Weights of a small contrastive image-text model.
Data: trained on photos of plants and fungi (iNaturalist), 45211 training examples, 11.0 epochs.
Rows from block 11 of the image encoder, named by matrix and row number. Each number is 128 + 24 x the weight over the matrix's rms, rounded and kept within 0 to 255. All counts start at 0.
# convs2: project pointwise conv (encoder.blocks.11.convs.2.weight, 72x432x1x1), inputs 216-431
convs2.26 [122 135 147 129 116 146 129 108 144 143 161 156 134 103 153 140 119 117 107  94 161 132 134 117 140 123 113  51 137 144 111 110  76  92 137 162  92 129 136 107 128 109 152 103 121 101  80 141 127  98 126 105 123 105 124 144 210 129 129 120 121 107 126 139 112 158 159  99 121 150 101 102 102 126 106  86 139 113 122  85 111 162  96 103 130 163 114 110 108 107 120 148 108  76 117 138 137 107 122 128 165 161 158 123 166 131 129 134 126 126  96 122 174 167 128 153 139 119 128 160 142 125 120 163 148 152 112 127 119  74 136 122 106  82 121 138 128  90 113 125 127  98  94 116 113 148  89 104 151  84 146 151 113 133 122  79  94 120 141 127 131  86 125 114 119 119 189 115 128 118 144 111 111 134  97 151 117 153 127 138 135 129  61 122 116 137  89 110 110 145 140  77 119 107 180 150 127 107 110 138 102 106 110 134 148 107 153 108 131 155 139 150 155 150 156 124]
convs2.27 [148 113 165 179  99 119 129 114 108 131 154 167 118 113 144 145 124 163 119 115  97 108 140 150 145 126  84  78  96  99 114 124 125  98 112 156 137 129  85  84 163 124 109 156  93 139  94 105 141 119 153 159 124 121 112 136 143 158 138  95 128  79 101 167 156 149 105 142 140 114 147 128  58 135 118 149 157 114 180 162 129 144 132 115  96 117 145 149 127 147  96 114 184 136 120 120  95 150 149 105 115 117 152 112 154  73 109 155 137 123 112 151 132 145 138 115 122 135 179 145 157 145 169 132 133 103 112 177 114  99 112 132 134 122 130 132 133 153 152 167  88 135 129  99 117 159 142 136 129 135  85 113  59 120  99 106 173 132 133 114 127 145 148  80  97 149 122 170 146 122 131 106 129  65 120 127 135  94 156 165 152 103 162 163 100  99 147 102 163 114  70 127 121  86  86 125 120 121 167 116 135 116 179 131 120 175  96 152 162 101  74 141  97 132 143 113]
convs2.28 [156 128 125 138 110  83 112 115 112 152 125 114 126 145 137 100 140 115 105 131 116 141 147 106 133 142 137 101 167  60 124 165 179 124  87  99 129  85 136 176 119 148 114 143 135 150 134 128 119 139 125 103 189 152 155  82 145 138 136 107  70 117 132  93 152 146 168 100 162 139 159 112 127 164 133 110 118 146 140 173 111 141 135 174 107 130 127 103  95 114 102 113 148 121 158 139 168 165 130 115 145 139 127 165 125 121 178 163 171 115 133 109  92 103 174 164 114 102 173 143 137 154 124 161 116 129  89 135 150 117 114 145 140 147 125  83 125 100 133  97 125 158 120 127 154 137 157 147 114 135 136 136 145 149 112 145 164 156 110 144 155 165 112 170 111 153  94 124 101 133 153 127 112 155 183 111 127 103 141 127 134 100  92 118 132 162 112 141 149 110 141 125 135 187 126 123 141 148 135 144 108 156 161 108 161 129 136 139 104 124 149 149 148 151 128 138]
convs2.29 [ 92 170 104 124 132 174 133  88 139 108 149 175 133 126 113 145 183 143 114 113 141 119 155  87 125  94 154 136 169 138 147 145 186 148 107 126 122 162 159 140 132 106 133 143 143 120 121 112 161 113 151 109 123 121 140 108 116 139 160 106 125 132 164 214 125 120 146 123 159 119 132 134 144 146 172 156 137 141 165 134  83 145 125 123 139  79 162 102 120 129 146 121 136 123  94 136 127 109 143 114 153 129 168 150 119 132 158 147 155 162  87 161 113 103 142 128 129 151 137 117 134 152 156  70 139 147 140 118  85 138 153  97 169 124 105 128 160 145 161  92  85 170 101 116 104 116 135 150 132 109 113 131 136 121 131  90 126  94 119 115 123  98 148 162 129 157  96 110  87 132 147 130 113 117 152  62  99 115 190 144 123 122 130 125 128 153 105 152 131 108  71  90 169 116 112 140 130 126 103 104 147 186 104 109 161 114 123  86 108 111 151 129 133  72 111 100]
convs2.30 [140 135  73 170 110 141 104 137 163 142 102 171 136 104  92 152  93 136 102  85 179 136 142 132 110 123 133  96 137 132 178 110 152 123 126 107 139 108 161  98  99 178 144 173 137 125 128 102 126 148 137 164 119 129  97 168 132 141 141 100 195 156 148 104  89 114 131 132  95 110 139 131 147 160 138 112 124 115 151 107 124 154 128 141 104 136 120 103 134  71  83 123  91 130 120 156 106 125 139 172 116 150 124 136 113 133 153 109 117 166 120 143 115 108 188 112 126 106 155 147 145 151 105 144 114 126 103 122 115 132 111 106  56 125 116 101 114 136 102  91  92 123 121 129 107 155 126 166 122 135 124 160 148 126  99 173 100 127 128 146 117 131 146 116 152 126  83 166 171 112 134 126  93 173 126 100 118  87 137 116  97 106 135 108  73 169 113 173 144 152 161 129  93 148 122 122 140  94 107 107 148 176 101 118 125 120 146 148 109  92 134 122 104 143 135 175]
convs2.31 [107  87 165 125 123 158 152 143 103 128  82 152 155 126 150 146 146 108  94 127  86 138 104 124 156 138 131  86 132 121 129 156 117 138 135 152 166 115 116 154 134 103 169 101 146 146 144 137 136  86 144 149 128 116 144  96 138 142 132  91 113 141 152 103 141 110 139 116 121 141  94  87 105 137 120 129 135 132 110  65 134 100 144 112 121 132 129 125 130 131 119 119 124 122 120 139 143 112 116  96  90 157 135 138 117 132 141  97 126 115 121 112  93 125 127 130 106 156 136  97 120 144  77 134 121 143  98 164 143 128 159 146 146  93 118 122 120 160 114 133 149 157 140 127 169 106 114 124 114 105 103 128 138  99 137  96 146 127 156 137 139 143 134  86 133 128 107 107 189 168 149 117 143 108 147 166 124 108 113 132 102 130 115 125  84 156 119 117 132 119 101 129 115 167 130 122 127  84 149 136 156  69  85 133 129 170 109 101 154 156 153 145 173 128 100 117]
convs2.32 [148 104 172 162 115 127 147 143 100 133 121 148 142 163 143 119 106 129 111 111  77  93  79 103 116 161 138 131 164 101  87 134  86 142  85  96 161 129 141 102  99 148 112 133  69 157 146 151 122 126  74 133 142  93 118 110 106 145 149 140 132 113 134 105 114 125 117 115 153  97  99 105 121 121 114 108 149 127 110 133 107 170 158 121 122 172 108  94 119 142  87 133 102 103 195 138 166 122 112 157 101  94 107 100 166 145 116 146 104 133 111 144 121 120 184 175 139 126 180 139  71 167 139 186 170 140 115 152  96 137 124 109 153 133 147 147 157 124 130 135 170 151 130 165 149 113 123 105 129 125 157 121 133  93 100 122  87 109 104 107 136 135 153 103 158 113 140 107 116 148 133 111 129  95 133 122 165 186 136 137 146 149 139 118 132 169 169  89 132 128  94  88 120 152 166 114 152 129 125 139 112 166 140 101 117 132 124 175 123 149 131 134 169 141 139 161]
convs2.33 [148 144 103 121 138 135 156 109 113 114 122 120  80 125 149 131 108 158 115 133 127 186 130 138 109 105 114 144 131 126 136 108 183 125 117 158 171 128 111  54 124 144 166 138 161 105  82 147 115  94 131 110 107 161 119 156 129  74 124 118 108 134 124 125 153 153 121 119 125 125 136 162 143 107 133 101 150 172 154 138  91 175 104 142 136 133  91 159  82 128 151 140 151 119 107 138 104 139 117 135 155 122  89 149 141 185 147 128 134  99 137 132 116 103 160 100 115 122 135 146 122 135 128 114 116 122  98 101 170 162 132 146 123 124 132 129 128 137 102 139 140 110 112 137 162 127 145 129 106 101 120 179 105  97 178 189 144 128 126 129 116 144 147 115 132 152 145 115 142 117 119  76 119 185 139 122 138 126 156 125 148 144 132  83 125 120 105 128 103 180 163 126  99 166 141 114 159 144 134 141 143 119  96 144 150 110 155 121 131  98 128 176 103 149 131 107]
convs2.34 [ 98 145 145 150 153 105 111 121 169  75 122 143  74 118 110 125 141 101 132 100 102 131 110 117 146  98 135 184 128 160 112 142 116 148 142  75 170 177  88 121 128 151 121  99 118 139 116 132 137 184 142 126 112 174 172 116  98 105 146 150 143 139  76 118 121 177 154  89 122 112 152 124 164 146 131 125 139 135 126 137 128 133  99  77 143 103 152  86 146 117 120 156 141 146 135 110 128 150 129 193 179 145  91 102 154 135 132 129 121 130 122 161 140 165 130 153 134 142 114 104 183 109 113 120 116  83 102 112  82 121 141 199 119 128 150 165 144 110  93 142 115 126 135 151 111  85 153  77 126 125 177 164 139 134 113 145  91 145 101 115 152  84 158 111 141 137 155 116 134 142  77 135  97 156 148 140 119 107 103  96 147 172 137 154 147  97 129 152 100 121 113 112 127 154 135 113 156 157 150 139  94 104 111 128 140 125 166  82 110  90 124 122 144 122 144 160]
convs2.35 [156  89 123  94 132  95 112 157 147 109 116 119 108 105  97 170 107 136 135 108 137 156 127 163 119 130 105 168 102 125 122 132  96  91 123  83 137 129 172 137 158 119 202 185 192 141 143 128 108 115 170 105 112 137 138 175 151 145  92 130 101 126 122 120  89 142 111 136 132  93 144 114 118  53 110 135 132 131 115 145 119 144 142 114 108 126 149 123 138 119  98 116 119 113 137 141 121 136 133 151 124 136 161 106 112  99 138 126 115 115 125 134 135 126 165 134 116 116 116 115 118 133 172 129 128 171 102  80 151 166 130 137 149 146 124 153  81  76 164  96 127  86 149 147 115 135 124 128 139 144 162 137 125 164 147 119 133 157 151 137 180 143 148 131 147 125 135 165 113 144 172 126 140 121 145 122 109 131 167 106  81 130 116 106 117 102 136 118 140 141 108 100 120 168 147 119 138 124 117 138 104 107 119 168  82 143  61 129 131 146 129 111 111 110 154 161]
convs2.36 [129 125 155 144 144 127 150 127 148 129 113 152 162 114 126 165  80  89  96 157  98 126 151 160 151 106 108  87 135 102  84 135  78 147 129 122 121 141 151 143  91  87 130 114  95 102 117 153 156 119 155 105 133 124 108 200 138 119 173 139 147 148 162 158 139 175 148 161 146 184 122 131 135 160 133 158 115 125 146 111 159 132 144 151 137 132 121 135 118 164 141  85 171 145 175 129 101 114 148 145 107 146 188 121 106 109 173  84 156 125 130 131 142  85 127 109 110 110 117 123 182 129 106 109 133 138 145 131 110 185 145 101 169 129  91 151  55 122 133 133 118 133 140 151 110 150 148 126 112  64 167  91  93 119 124 122 140 154 135 124 138 134 156 152 118 131  79 115  50 101  94 115  96 156 107 107 146 118 131  82 119 140 117 106 123 184 105  82 126 136 130 111 132 134 130 150 124 157 113 131 157  85 126 141 161 122 100 104  91 154 146 113  96 167 117 153]
convs2.37 [109 128  88 141  90 125 157  77 109 124 111 100 111  96 121 149 173 107 100 147 142 144 129 117 138 137 177 190 110 125 127 130 110 173 137 106 147 114 118 144 113  80 159 115 118 126 147 146  75 135 149 110 118 116 151  98  58 159 160 110 104 129 113 138 144 102 174 104 136 191 120 129 132 125 122  79 159 187 126 129 138 148 132 149  92 165 131 100 118 120 155 175 119  98 138 135 172  43 116 107 138 175 129 100 134 142 130 139 141 122  94 120 171 137 128 144 128 123  93  69 159 134 160 127 165 130 119 110 180 107 142 107 101 143 125 156 152 127 107 154 120 106 123 107 123 140 113 121 166  83 127 126 124 125  96 107 152 129 129 140 130 100 103 130 113  88 104 126 172 106 130 137 117 111 122 161 126 100 163 160  86 107 144 129 129 191 110 144 165  83 142 107 109 172  87 129 155 120 122 137 100 151  62  85 127 141 150 146 137 115 150 144 119 128 135 134]
convs2.38 [153 105 135  77 114 120 124  85 117 113 132 105  87 118 150 138 149 157 110 121 135  77 141 137  91 137  96 120 139 162 122 167 122 161 106  94 132 132  61 104 102 140 105 140 134 146 142 117 139 116 146 130 122 159 134 105 126 150 157 119 126  52 122  99 148  76 143 121 123 102 129 116 154 102 114 142  99 104 159 147 133 151 122 142 145 191 122 204 123 134  61 141 137 157 127 106 114 157 121 153 117 124 137 164 130 132 117  79 113  96 115 146 134 155 135 110 157 136  93 107 135  65 146 127 126 114 115 134 142 110  91 152 134 109 122 110 108 153 152 185 145 136 124 118  97 135 121 146 131 111 162  85 148 107 105 149 151 131 124 138 144  87 108 130 156 166 147 131  93 135 149  92 127 124 154 115 132 167 116 105 162 115 114 133 138 121 139 115 129 128 146 150 158 135 140 104 172 127 117 122 139 155 148 122 150 113 125 133  87 133 131 135 157 155  96 113]
convs2.39 [118 178 116 111 209 151 127  91 141 129 124 141 144 128 108 173 133 151 124 105 144 172 172  98 124 121 165 134  94 110  91 162 129 158 165 136 146 105 123  90 118 130  78 152 146 116 136  63 114 114 178  89  99 157 156 137 156 135 138 103 111 152 135 156 140 171 110 123 134 139 127 119 184 107 122 106 121 150 165 152 149  94  63 115 109 107 157 125  97 112 148 121 145 122 137 118 126 105 179 117 180 124 152  84 124 115 141 105 123 134 143 165 138 131 133 146 109 121 125 171 135  72  83 101  99 128  99 123 112 150 112 135 179 145 124 128 143 126 149  97 120 111 155 133  97 106 123 120 106 128 124 134 132  91 188 122 146 132 118  97 124 149 139 122 154  90 118 169 104 151 138 138  78 128 112 125 123 123 163 124  94 162 121 139  94 156 121 145 134 139  96 153 118 164 112 126 182  86 105 182 140 147  65 138 128 123 138 121 156 117 130 145 163 121 137 151]
convs2.40 [159  62 124 136 177 106 190 150 132 127 102 111 103 168 125 119 156 174 113 125 137 109 103 158  94 132 135 102 117 100 124 125 180  94 110 111 164 144 114 158 102 138 153 115 102 129  76 122 118 108 101 130 139 112 117 122 143 118 156 132 125 119 141 146 130 133 134 136  99 157 127 188 143 180 131 117 138 105 153 124  96  93  95 123 134 153  88 113  98 105 101 125 113 148 131 102  80 145 145 158 114 126 139 133 177 169 130 148 142 131 115 140 128 125  87 181 144 111 129 111 125 106 107 111 153 127 132 125 161 111 114 120  96  85 117 100 122 132 136 143 123 127 110 123 113 120 111 116 139 123 156 132 131 132 107 116 119 159 112 120 123  78 147 150 151 113 121 103  93 139 178 111 145 117 126 127 113 125 115 135 117 157 132 113 145 181 161  81 138 151 120 112  97 103 115 134 143 132 116 163 137 128 102 134 121 125  88  95 116  89 106 132 107 136 114 104]
convs2.41 [173 124 154 149 148  56  67 114 124 135 184 120 122 203 110 181  85 152 141 100 117 100 144 116 134 173 134 106 175 111 147 114  84 134 123 124 133 154 122 118 127 129  88 130  75 108 157 103 136  99 115 119 160 138 127  81 156 135 159 136 130 149 104 118 141 142 111 133  94  97 124 164 118 135  99 101 130 140 161 123 132 196 155 145 137 132 114 121 135 158 137 121 120 128 163 128 161 154 141 137 122 128 135 131 144  59 140 154 140 116 106 133 128 147 139 129 120 113 126 151 140 117 112 130 124 117 129 160 137 144 124 134 122 127  94 148 115 129 159 150 152 196 102 139 146  92 115 128 145 130 142 141 102 111  71 149 169 153  53 140 145 159 101  90  85  88 133 129 103  99 100 109 150 135 106 149 134 126 114 120 104 133 151 116 125  71 149  85 111 154 114 134 113 141 110 129 121 154 108 124 114 162 102 125 141 102 112 128 107 128 139 133 152 143 167 134]
convs2.42 [136 104  89 184 126 140 133 102 109 146 153 121  93 110 125 135 134 105 147 120 134 127 100 127 127 100  88 130 105 127 161 144 104 145 162 137 136 139 117 127 134 120  89 139 132 123 103 125 123 144 140 110 153 109 145 117 141 149 173 107 168 110 149 142 142 125 141 152 159 121  99  84 147 106 123 123 153 133 116 143 110 115 117 128 142 125 142 174  88 135 127 145 136 168 133 117 131 135 103 141 100 122 110 116 115 134 126 169  81  97 105 154 117 179 115 159 121  95 175 156 171 164 148 153 127 115 182 146 130 123  99 125  82 106  91 163 119 145 122 120 125 107 157  98 123 137 139 129 134 122 129 140  94 105 178 144 184 114 124 122 133 135 150 139 120 105 173 131 137  93  92  91 132 120 101 136 104  79 130  97 120  87 107  59 138 159  82 149  98 112  92 121 151  98  92 126 115 119 145 127  93 102 132 122 138 150 160 134 134 135 151 133 154 113 118 141]
convs2.43 [106 119  96 164 172 148 109 118 100 150 119 154 109 114 133 100 123  97 128 157  89 125 128 161 153 153 134 102 108 158 131 104 111 113  98 136 141 149 148 149 153  96 110 116 144 148 154 127 158 100 118 107 133 183 111 122 114 163  84 128 143 140 110  72 120 117 117 113 128 106 158 144 156 134  97 136 142 169 154 135 118 174 144 147 133 107 138 135 129 150 140 137 122 107  88 137  91 154  84  93 115 115 129 125 102 117 171 119  95 150 139 134 146 111 152 119 120 124 111 122 163  93  96 161 147 128 135 110 118  97 150 120 113  75 107 147 150 135 132 111 114  78 118 145  93 135 123 139 133 160 149 197 118 118  82 115 104 145 104  86 138 115 165  98 150 122 133 137 109 140 105 112  89 111 128 117 149 122 145 115 145 120 143 122 108 186 150 136 120 158 123 115 116  97 170 132 113 139 126 146 177 158  95  89  95 150  71 140  87  98 137  96 101  80 122 105]
convs2.44 [115 129 123 172 142 123 131  99 125 128 167  75 105 105 116 124 137 117 181 161 143 147 112 114 132 159 189 131 144 147 112 132 144 135 100 125 118 129 149 160 110 101 140 142 151 163 106 119 132 112 140 145 101 133  84 143 126 115 155 126 146  80 136  71 110 124  88 133 139 103 138 134  89 126  66 151 109 143 130 172 134 132 100 121 128  87 127 146 115 115  78  99 107 146 140 112 132 118  69 123 129 151 111 125 142 117 130 142 136 133 151 137 154 108 112 126 127 109  90 125 131 106 133 102 124 102 168 109 142 149 162 120 123 134 134 139 136 161 172 146  99 148 139 146 144 127 140 102 106  93 113 115 163 160 114 178 101 116  96 108 100 118 134 170 137 170 139 127 173 122 132 107 127 156 128 114 116 148 126 135  90 121 132 123 113 149 149 116 136 125 146 120 108 171 133 107 139  61 108 108 119 124 147 120 141  96 171 140 146 130 177 158 123 147 121 158]
convs2.45 [147 113 143 135 132 149 153 104 160 113 105 117 132 138  93 118 220 154 132 121  98 118 145 137 114 138 144  94 151 118  85 196 122 149 140 106 117  98 161 130 167 104 128 146 137 123 161 118 114 122 136 121 104 115 151 122 141 140 148 124  97 140 131 136 120 136 134 155 138  88 108 130 134 116 145 159 145 137 138 140 130 133 134 124 117 167  99 139 155 140 123 106 118 120 105 139 134 144 177 120 150 153  76 127  98 129 146 171 137 152 134 129 161 162  92 121  70 139 127 117 139 125 150 156 118 135 132 138 115 124 111 101 170 108 166 119 118 119  61 107 129  88 104 104 151 121 144 135  98 210 131  99 145 119 150 131 106 135 137 112 119 130 157 119  95 121 151 130 128 117 150 119 150 161 148 104  98 148 152 175 172 113 134 103 175 133 119 125 133 173 163 137 116  93 108 126 133 113 125 119 125 145 152 220 154 104 153 106 119 155  93 118 128 153 138 160]
convs2.46 [139  86 145 125 128 170 104 131 132 152 118 178 121 193 123  98 139 152 128 137 131 121 131 117 121 100 156 105  79 133  92  88 147 107 142 107  93  87 111 180 128 121 100 101 188 105 136 150 106 116 123  90 141 130 125 139 136 179 154 172 143 154 154 142 123 154 170 117 137 128 140 146 115 123  96 132 128 101 125 164 137 133 131 169  95  94 150  71 150 138 129 145  93 137 131 127 116 143 114 153  99 172 123 146 101  88 112 105 136 121 133 156 132 136 137 131  92 140 130 132 129 144 159 171 125  85 152 166  89 127 146 117  97 116 113  93 109 135 107 119 149 154 157 109 135 110 109 129 123 132  90 127 146 114 114 174 165 126 118  75 170 139 109 142 122 114 164 137 152 158 114 119 114 108 143 129 128 140  81 121  59 134 119 109 120 129 133  83 128 152 121 118  67 131 124 125 129 125 131 151 116 130 149 138 142  92 118 138 148 150 123 113 110 107 155 144]
convs2.47 [179 123 128 108 133 103 138 142 116 132 128 146 121 140 149  74 143 116 139 162 154 159 132 150 116 137 158 129 144 100 102 150 106 126  87 115 122 160 114 109 121 126  79 172 133 155 135 108 118  92  68 132 142 138 142 112 130 143 133 140 157 184 160 138 129 133 163 134 107 109 146 141 136 154 159 149 159  57  91 133  67 114 132 168 121 107 114 130 122 105 107 175 133 111 165 144 169 176 120 137 120 126 130 169  68 196 122 137 120  94 146 110  93 108 150 128 140 179 128 127 105 123 123 129 159 133  96 178 108 172 147  93  71 173 100 144  74 114 126 184 129  97 143 122 148 117 133 127 130  82 117 156 120 100 138 137 175 105 151 121 115 186 140 163 132 140 121 130 108 157 154 144 130 167 157 122 121  96 134 131 118 174 140 138 122 152 148 112 118 156  99 139 132 122 101 157  75 118 109 101 124 156 132 123 146 169  97 121  92 160 142 128 129 114 105 158]
convs2.48 [171 133 148 139 127 102  90 167 184 124 125 135 131 129 126  87 150 134 137 135 144 130 114 138 135 116 120 123 136 126 150 147 156 132 166 142 108  76 135 167 109 147 138  80 113 128 162  86 159 127 159 132 102 100  87 129 122 126 126 131 126 145 144 150  84 125 134  92 129 161 122 124 154 143 122 125 141 128 156 159 105 153 162 130 136 125 110 116 124  99 156  98 105 127 156  95 114 123 105 148 105 108 127 118 130 198 102 154 141  96 137 102 174 112 147 113 129 115 112 126 137 104  98 104 176 134 180 133 154 127 113 147 150 114 109 158  62 112 107 102  85 116 111 124 129  77 112  89 134 133 121 111 106 106 138 128 107 157  96 127 152 116 156 107 129  48 136  90  97 109 103 104 113 116 134 129 136  93 118  90 143 113 112 152 130 144 100  82 119 141 110 155 178  98 158 131 122 102 123 104  89  94  98 116 134  88 154  94 138  97 179 102 141 137  96  85]
convs2.49 [138 183 138 121 126 129 131 119 107 160 157 137 129 152 117  97 113 133 129 137 111 135 125 137 137 154 148 110 142 165 141 126 128 154 101 146 127 135 107 111 150 151 126 114 153 113 145 129 129 143 145 133 137 110 130 119 137 151 107 118 156 150 123 133 102 116 133 133 126  96 164 169 147 137 105 110 128 145  84 118 113 160 106 117 118 147 134 129 131  72  80 119 121 134 125 148 171 136 113 137 138 114 116 105 121 110 104 179 149 148 150 155 147 127 145 129 133 136 212  99  88 167 147 140 140 156 123  98 147  83 109 141 125 150 126 126 123 115 133 162  96 123 101 150 159 129 115 137  92 137 132 172 149 148  86 122 172 164 135 106 115 135 100 111  82  83 140 128 139 157 130 110 123 162 119 139 113 116  94 134 140 153 129 167 152 138 132 136 113 166 136  88 124 124 142 133 139 131 154  82 140 130 151 143 125 118 103 112 122  91 116 100 165 141 107 150]
convs2.50 [149 153 113 164 136  99  96 119  69 156  90 108 129 114 156 123 159 166 135 104 118 154 155 172 121 115 169 122 134 126 104  71 148 136 170 102  87 124 134 116  95 173 116 154 115 176 113 127 118 145 172 130 135 116 119 123  96 128 148 122 135 139 128 154 121  96 105 109 115 147 147 101 154 168 113 130 151 112 168 116 117 170 131  77 111 155 150 144 131  94 190 157 148 150 154 123 118  66  80 136 112  93 113 127 164 150 140 114 149 110 131 135 131  97  94 135 169 119 169 155 128  87 138 136 131 101 131 150 103 124 120 143 115  22 129 115 154 154 154 117 116 133 127 128 158 159 115  94 128 140 103 160 147 123 144 147 126 164 145 150 110 120 127 113 133 107 134 149 114 131 124  97 116 147 161 146 133 118 119  68 151 163 128 103 106 121 140 135 122 120 167 106  76 126  81 166 169 104 130 108 117 116 167 115 149  97 134  85 132 108 133 163  93 110 112 159]
convs2.51 [119 103 120 133  95 131 132  93 118 123 108 132  89 154 148  95 136 123 136 122 147  81 112 138 118 143 136  90 129 112 131 149 126 125 145 148 151 125 132 112 117 103 102 132 168 119 118 126 147 113 114  98 148 105 154 152 147 144 148 163 106 145 127 137 142  77 164 124 136 102 128 130 107 120 149 135 145 116  94 132  85 168  89 164  95  83 141 183 120  99 110  77 110 122 139 114 157 107 150 151 123 104 138 136 148 178  98 107 145 175 131 139 171  85 133 148 129 113 106 148 123 181 138 142 130  88  93  78 141 166 164 158  87 130 145 141  70 122 102 108 107 108 156 152 131 130 124 140 112 155 145  93 103 143 126 107 160 109 132 121 117 132 157 117 142 132 113 112 134 138 153 161 131 143 143 123 141 138 129 114 151 136 125 139  75 125 136 178 108 146  73 131 138 130 127 110 124 143 134 151 115 110 109 106 141  93 120 146 120 153 133  88 146  70 163 111]
convs2.52 [ 91 130 130 153 156 162 146 135 123  81  92 131 112 172 130  92 121 149 133  70 153  88 137 158 127 146 125 141 123 143 118 110 139 132 123 121 107 136 122 141 108 134 122 126 165 140 139 118 144 173 133  73 129 138  93 108  98 156 110 149 104 172 117  92  98 100 129  93 160 185 111 146 188 122 109 114 153 117 159 123 106 157 160 126 142 141 108 138 126 121 127 141 143 115 131 134 167 108 150 129 129 126 157 104 113 156 139  90 146 126 106 109 134 149  69 140 106 112 126 147 102 139 133 160 129 124 136 143 140  86 122 158  91 134  96  85 124 115 127 160 131 102 161 103 141 100 112 120  93 122 151 146 136 134 134 162 124 151  80 180 111 132  92 110 116 150 136 144 125 152 124 126  88 156 114 149 161 143 151 107 136 102 100 118 122 131 141 128 110  87 111 143 142 144 132 114 126 135  90 182 118 147 103 144 180 108  79 140 145 156 103 120 169 100 132 150]
convs2.53 [128 127 144 118 116 115 132 124  79 133 161 108 115 132 153 153 148 146 152 108 154 131 119 157 109 146 110 123 159 115 146 105 125 132 113 117 134  94 158  95 161 166 124 115 153 171 127  93 138  92 106 127  89 106 128 148 124 138  95 155 135 129 154 119 120 106 151 102 125 104 119 102 149 169 138 126  97 106 151  95 141 130 136 110 148  91 167 131 178 142 136 152  97 149 125 109 120 152 131 137 126 168 156 155 141 117 129 118  98 112 140 140 131 109 145 130 142 129 133 137 115 138 133 125 129 155  88 127 174  97 123 134 139 122 180 136 124 140 128 116 107 138 161 115 138 146 148 100 111 135 140 128 135 147 136  96  98 162 132 134 155 159 138 130 170 103 108 138 117 138  94 112 115  89  96 107 116  99 139 114 134 151 141 135 148 111 155 110 121 120 102 150 119 114 145 147 126  82  81 115 158 113 139 105 170 154 144 131 140 120 154 115 124 166 105 137]
convs2.54 [140 169 174 166 105 164 116 137 151 132 120 121 136 109  98 103 129 167 110 156 127  95 122 135 131 186  82 109 133 156  82 139 181 155 167 130 113 110  95 131 147 141 101 144 125 112  68 115 139 106  77 124 134 103 125  66 117 178 158 136 144 151 131 186 149 150 175 146 132 111 138 126 137 128 120 148 141 152 119  99 144 116 122 134 161  69 134 103 100 120  80 118 117 137 141 148 140 110 137 121 152 138 143 136  90 158 114 114 120 118  95 141 127 144 131 145 126 138 118 110 102 177 141 137 128 145 162 141 104 144 116  93 122 144 145  94 143 161 116 137 139 144  91 120 139 161 129 148 120 127 106 135 167 121 121 106 139 105 112 156 108 135  81 122  95 168 188 147 134 151 159 157 133 116 143 149 120  94  96 159 109  69 148 174 134 141  90 128 153 161  92 145 137 127 138 117 117 113 128 128 108 133  95 146 126 124 108 109 108 125 141  88 129 169 152 152]
convs2.55 [122 116 117 151 105 117 106 135 104 142 126  77 172 126 160 105 141 154 127 135  90 114 137 128  90 140  96 116 120 103  88  99 124 174 130 132 121 113 126 126 185 121  98 144 143  98 135 101  76 107 141 130 129 139 111 140 121 121 116 132 131 106  82 148 130 118 148 153 115 167 136  98 126 136 141 102 159 127 110 100 133 149 121 155  90 145 109 112 107 140 131 139 109 155 107 149 173 151 138 147 134 141  94 107 116  44 124 131 138 136 127 152 117 163 107 160 115 146 139 121 141  93 156 163 117 128 193 147 122 173 125 149 136 111 156 129 136 121 105 111 146 120 176 155 144 151 131 142 133 132 113  83 135 114 119 130 135 127 146 125 146 136 102 144 140 120 125 130 141 135 129 152 126 154 166 121 160  76 143  96 137 111 148 175 115 108 143  88 127 106 136 104 136 131 161 126 103 107 145 163 144 144 163 120 122 124 127 143 125 135 145 129 109 134  81 194]
convs2.56 [151 135 104 159 135 116 138 147 114 127 163 162 110 122 171 170 116 178  89 166 143  88 126 129 139 170  72 130 158 146 145 149 134 138  87 107  89 137 145  88  82 162 134 101 133 110 133 123 140 173 166 157 133 125 167 125 164 124 154  88 146 107 151 190 115 144 123 131 155 105 140 110 132 131 159 111 178 150 163 113 170  92 113 145 148 130 136 131 165 113  93 155 149 128 121 134  82 102 148 146 151 131 136 146  98 146 110 141 138 108  88 142 136  99 119 144 137 116 155 109 117 130 176 124  92 124 108  84 154 142  94 126 107 117  85 124 158  75 138 159 124 158 102 162 143 117 146 148 134  89 115 107 155 122 145 108 101 126 119 179 105 132 151 119 159 137  89 112 104 104 121 175 128 114 166 153 102 155 107 121 138 105  96  88 144 127 121 155 142 121 120 145 111 123 139 124 116 125 113 139 118 110 143  82  70 211  91 125 166 153 150 166 153 121 136 134]
convs2.57 [110 142 133 168 126 155 116  98 129 122 144 149 125 129 106  94 102 151 140 138 151 121 198  85  68 107  93 105 141 105 150 152 125 145 157 101 139  85 114  98  96 132 143 174 133 138 158 139 139 115  94 140 123 147 170 139 109 102 145 151 113 149 108 150  85 134 126 155  88 138 143 116 124 139 118 131 134 136 101 128 129 118  81 162 126 109  93 122 151  69 128 144 125 110 106 172 150 114 140 120 145  93 117 127  83 155 103 108 121 115 105 139 120 118 128  99 155 121 132 126 165 125  89 119  85 113  98  90 129 112 160 157 142 158 115 127 136 154 114 140 152 114 120 160 130 118  91 127 176 158  87 140 116 147 126 125 103 127 145 127 153 119 105 135 135 183 144 152 114  95 147 154 134 113 125 120 160 112 166  91 129 146 136  86 160 142 107 129 119 141 159 160 156 143 129 124 134 102 123 153 102  96 124 156 127 112 141 104 136 157 120 130 107 134 111  86]
convs2.58 [112 143 177 152 128 118 118 151 115 142 131 116 117  99  93 156  99 140 157 135 175 134  98  98 172 104 118 187 146 127 115 105 135  99 114 147  98 124 106 150 160 172  97 149 118 102 112 108 126  93 112 120 153 120 118 131 144 159 121 170  88 119 139  87 166 121 142  94  90 119 156 133  99 117 135 106 183 161 149  98 140 142  96 144 133 149 143 145  90 141 118 153 176 130 101 133  82 165 143 143  97 111 121 143 131 137 117 132 118 126 106 141 124 157 136 114 115 139 103 143  95 110  97 138 134  92 130 121 109 123 169 109 119 152 148 122 168 143 123 168 118  86 161 120 128 152  91 128 170 117 129 168 114 127 107 127 120 150 115 158 110 130 122 130 137 142  94 107 148 118 104 107 114 128  87 150 129 166 117 133 136 139 132  70 123 115 132 158 131  95 104 155  98 172 164 126 140 128 124 146 138 130 114 180  73 132 150 103 120 150 121 114 119 142  96 162]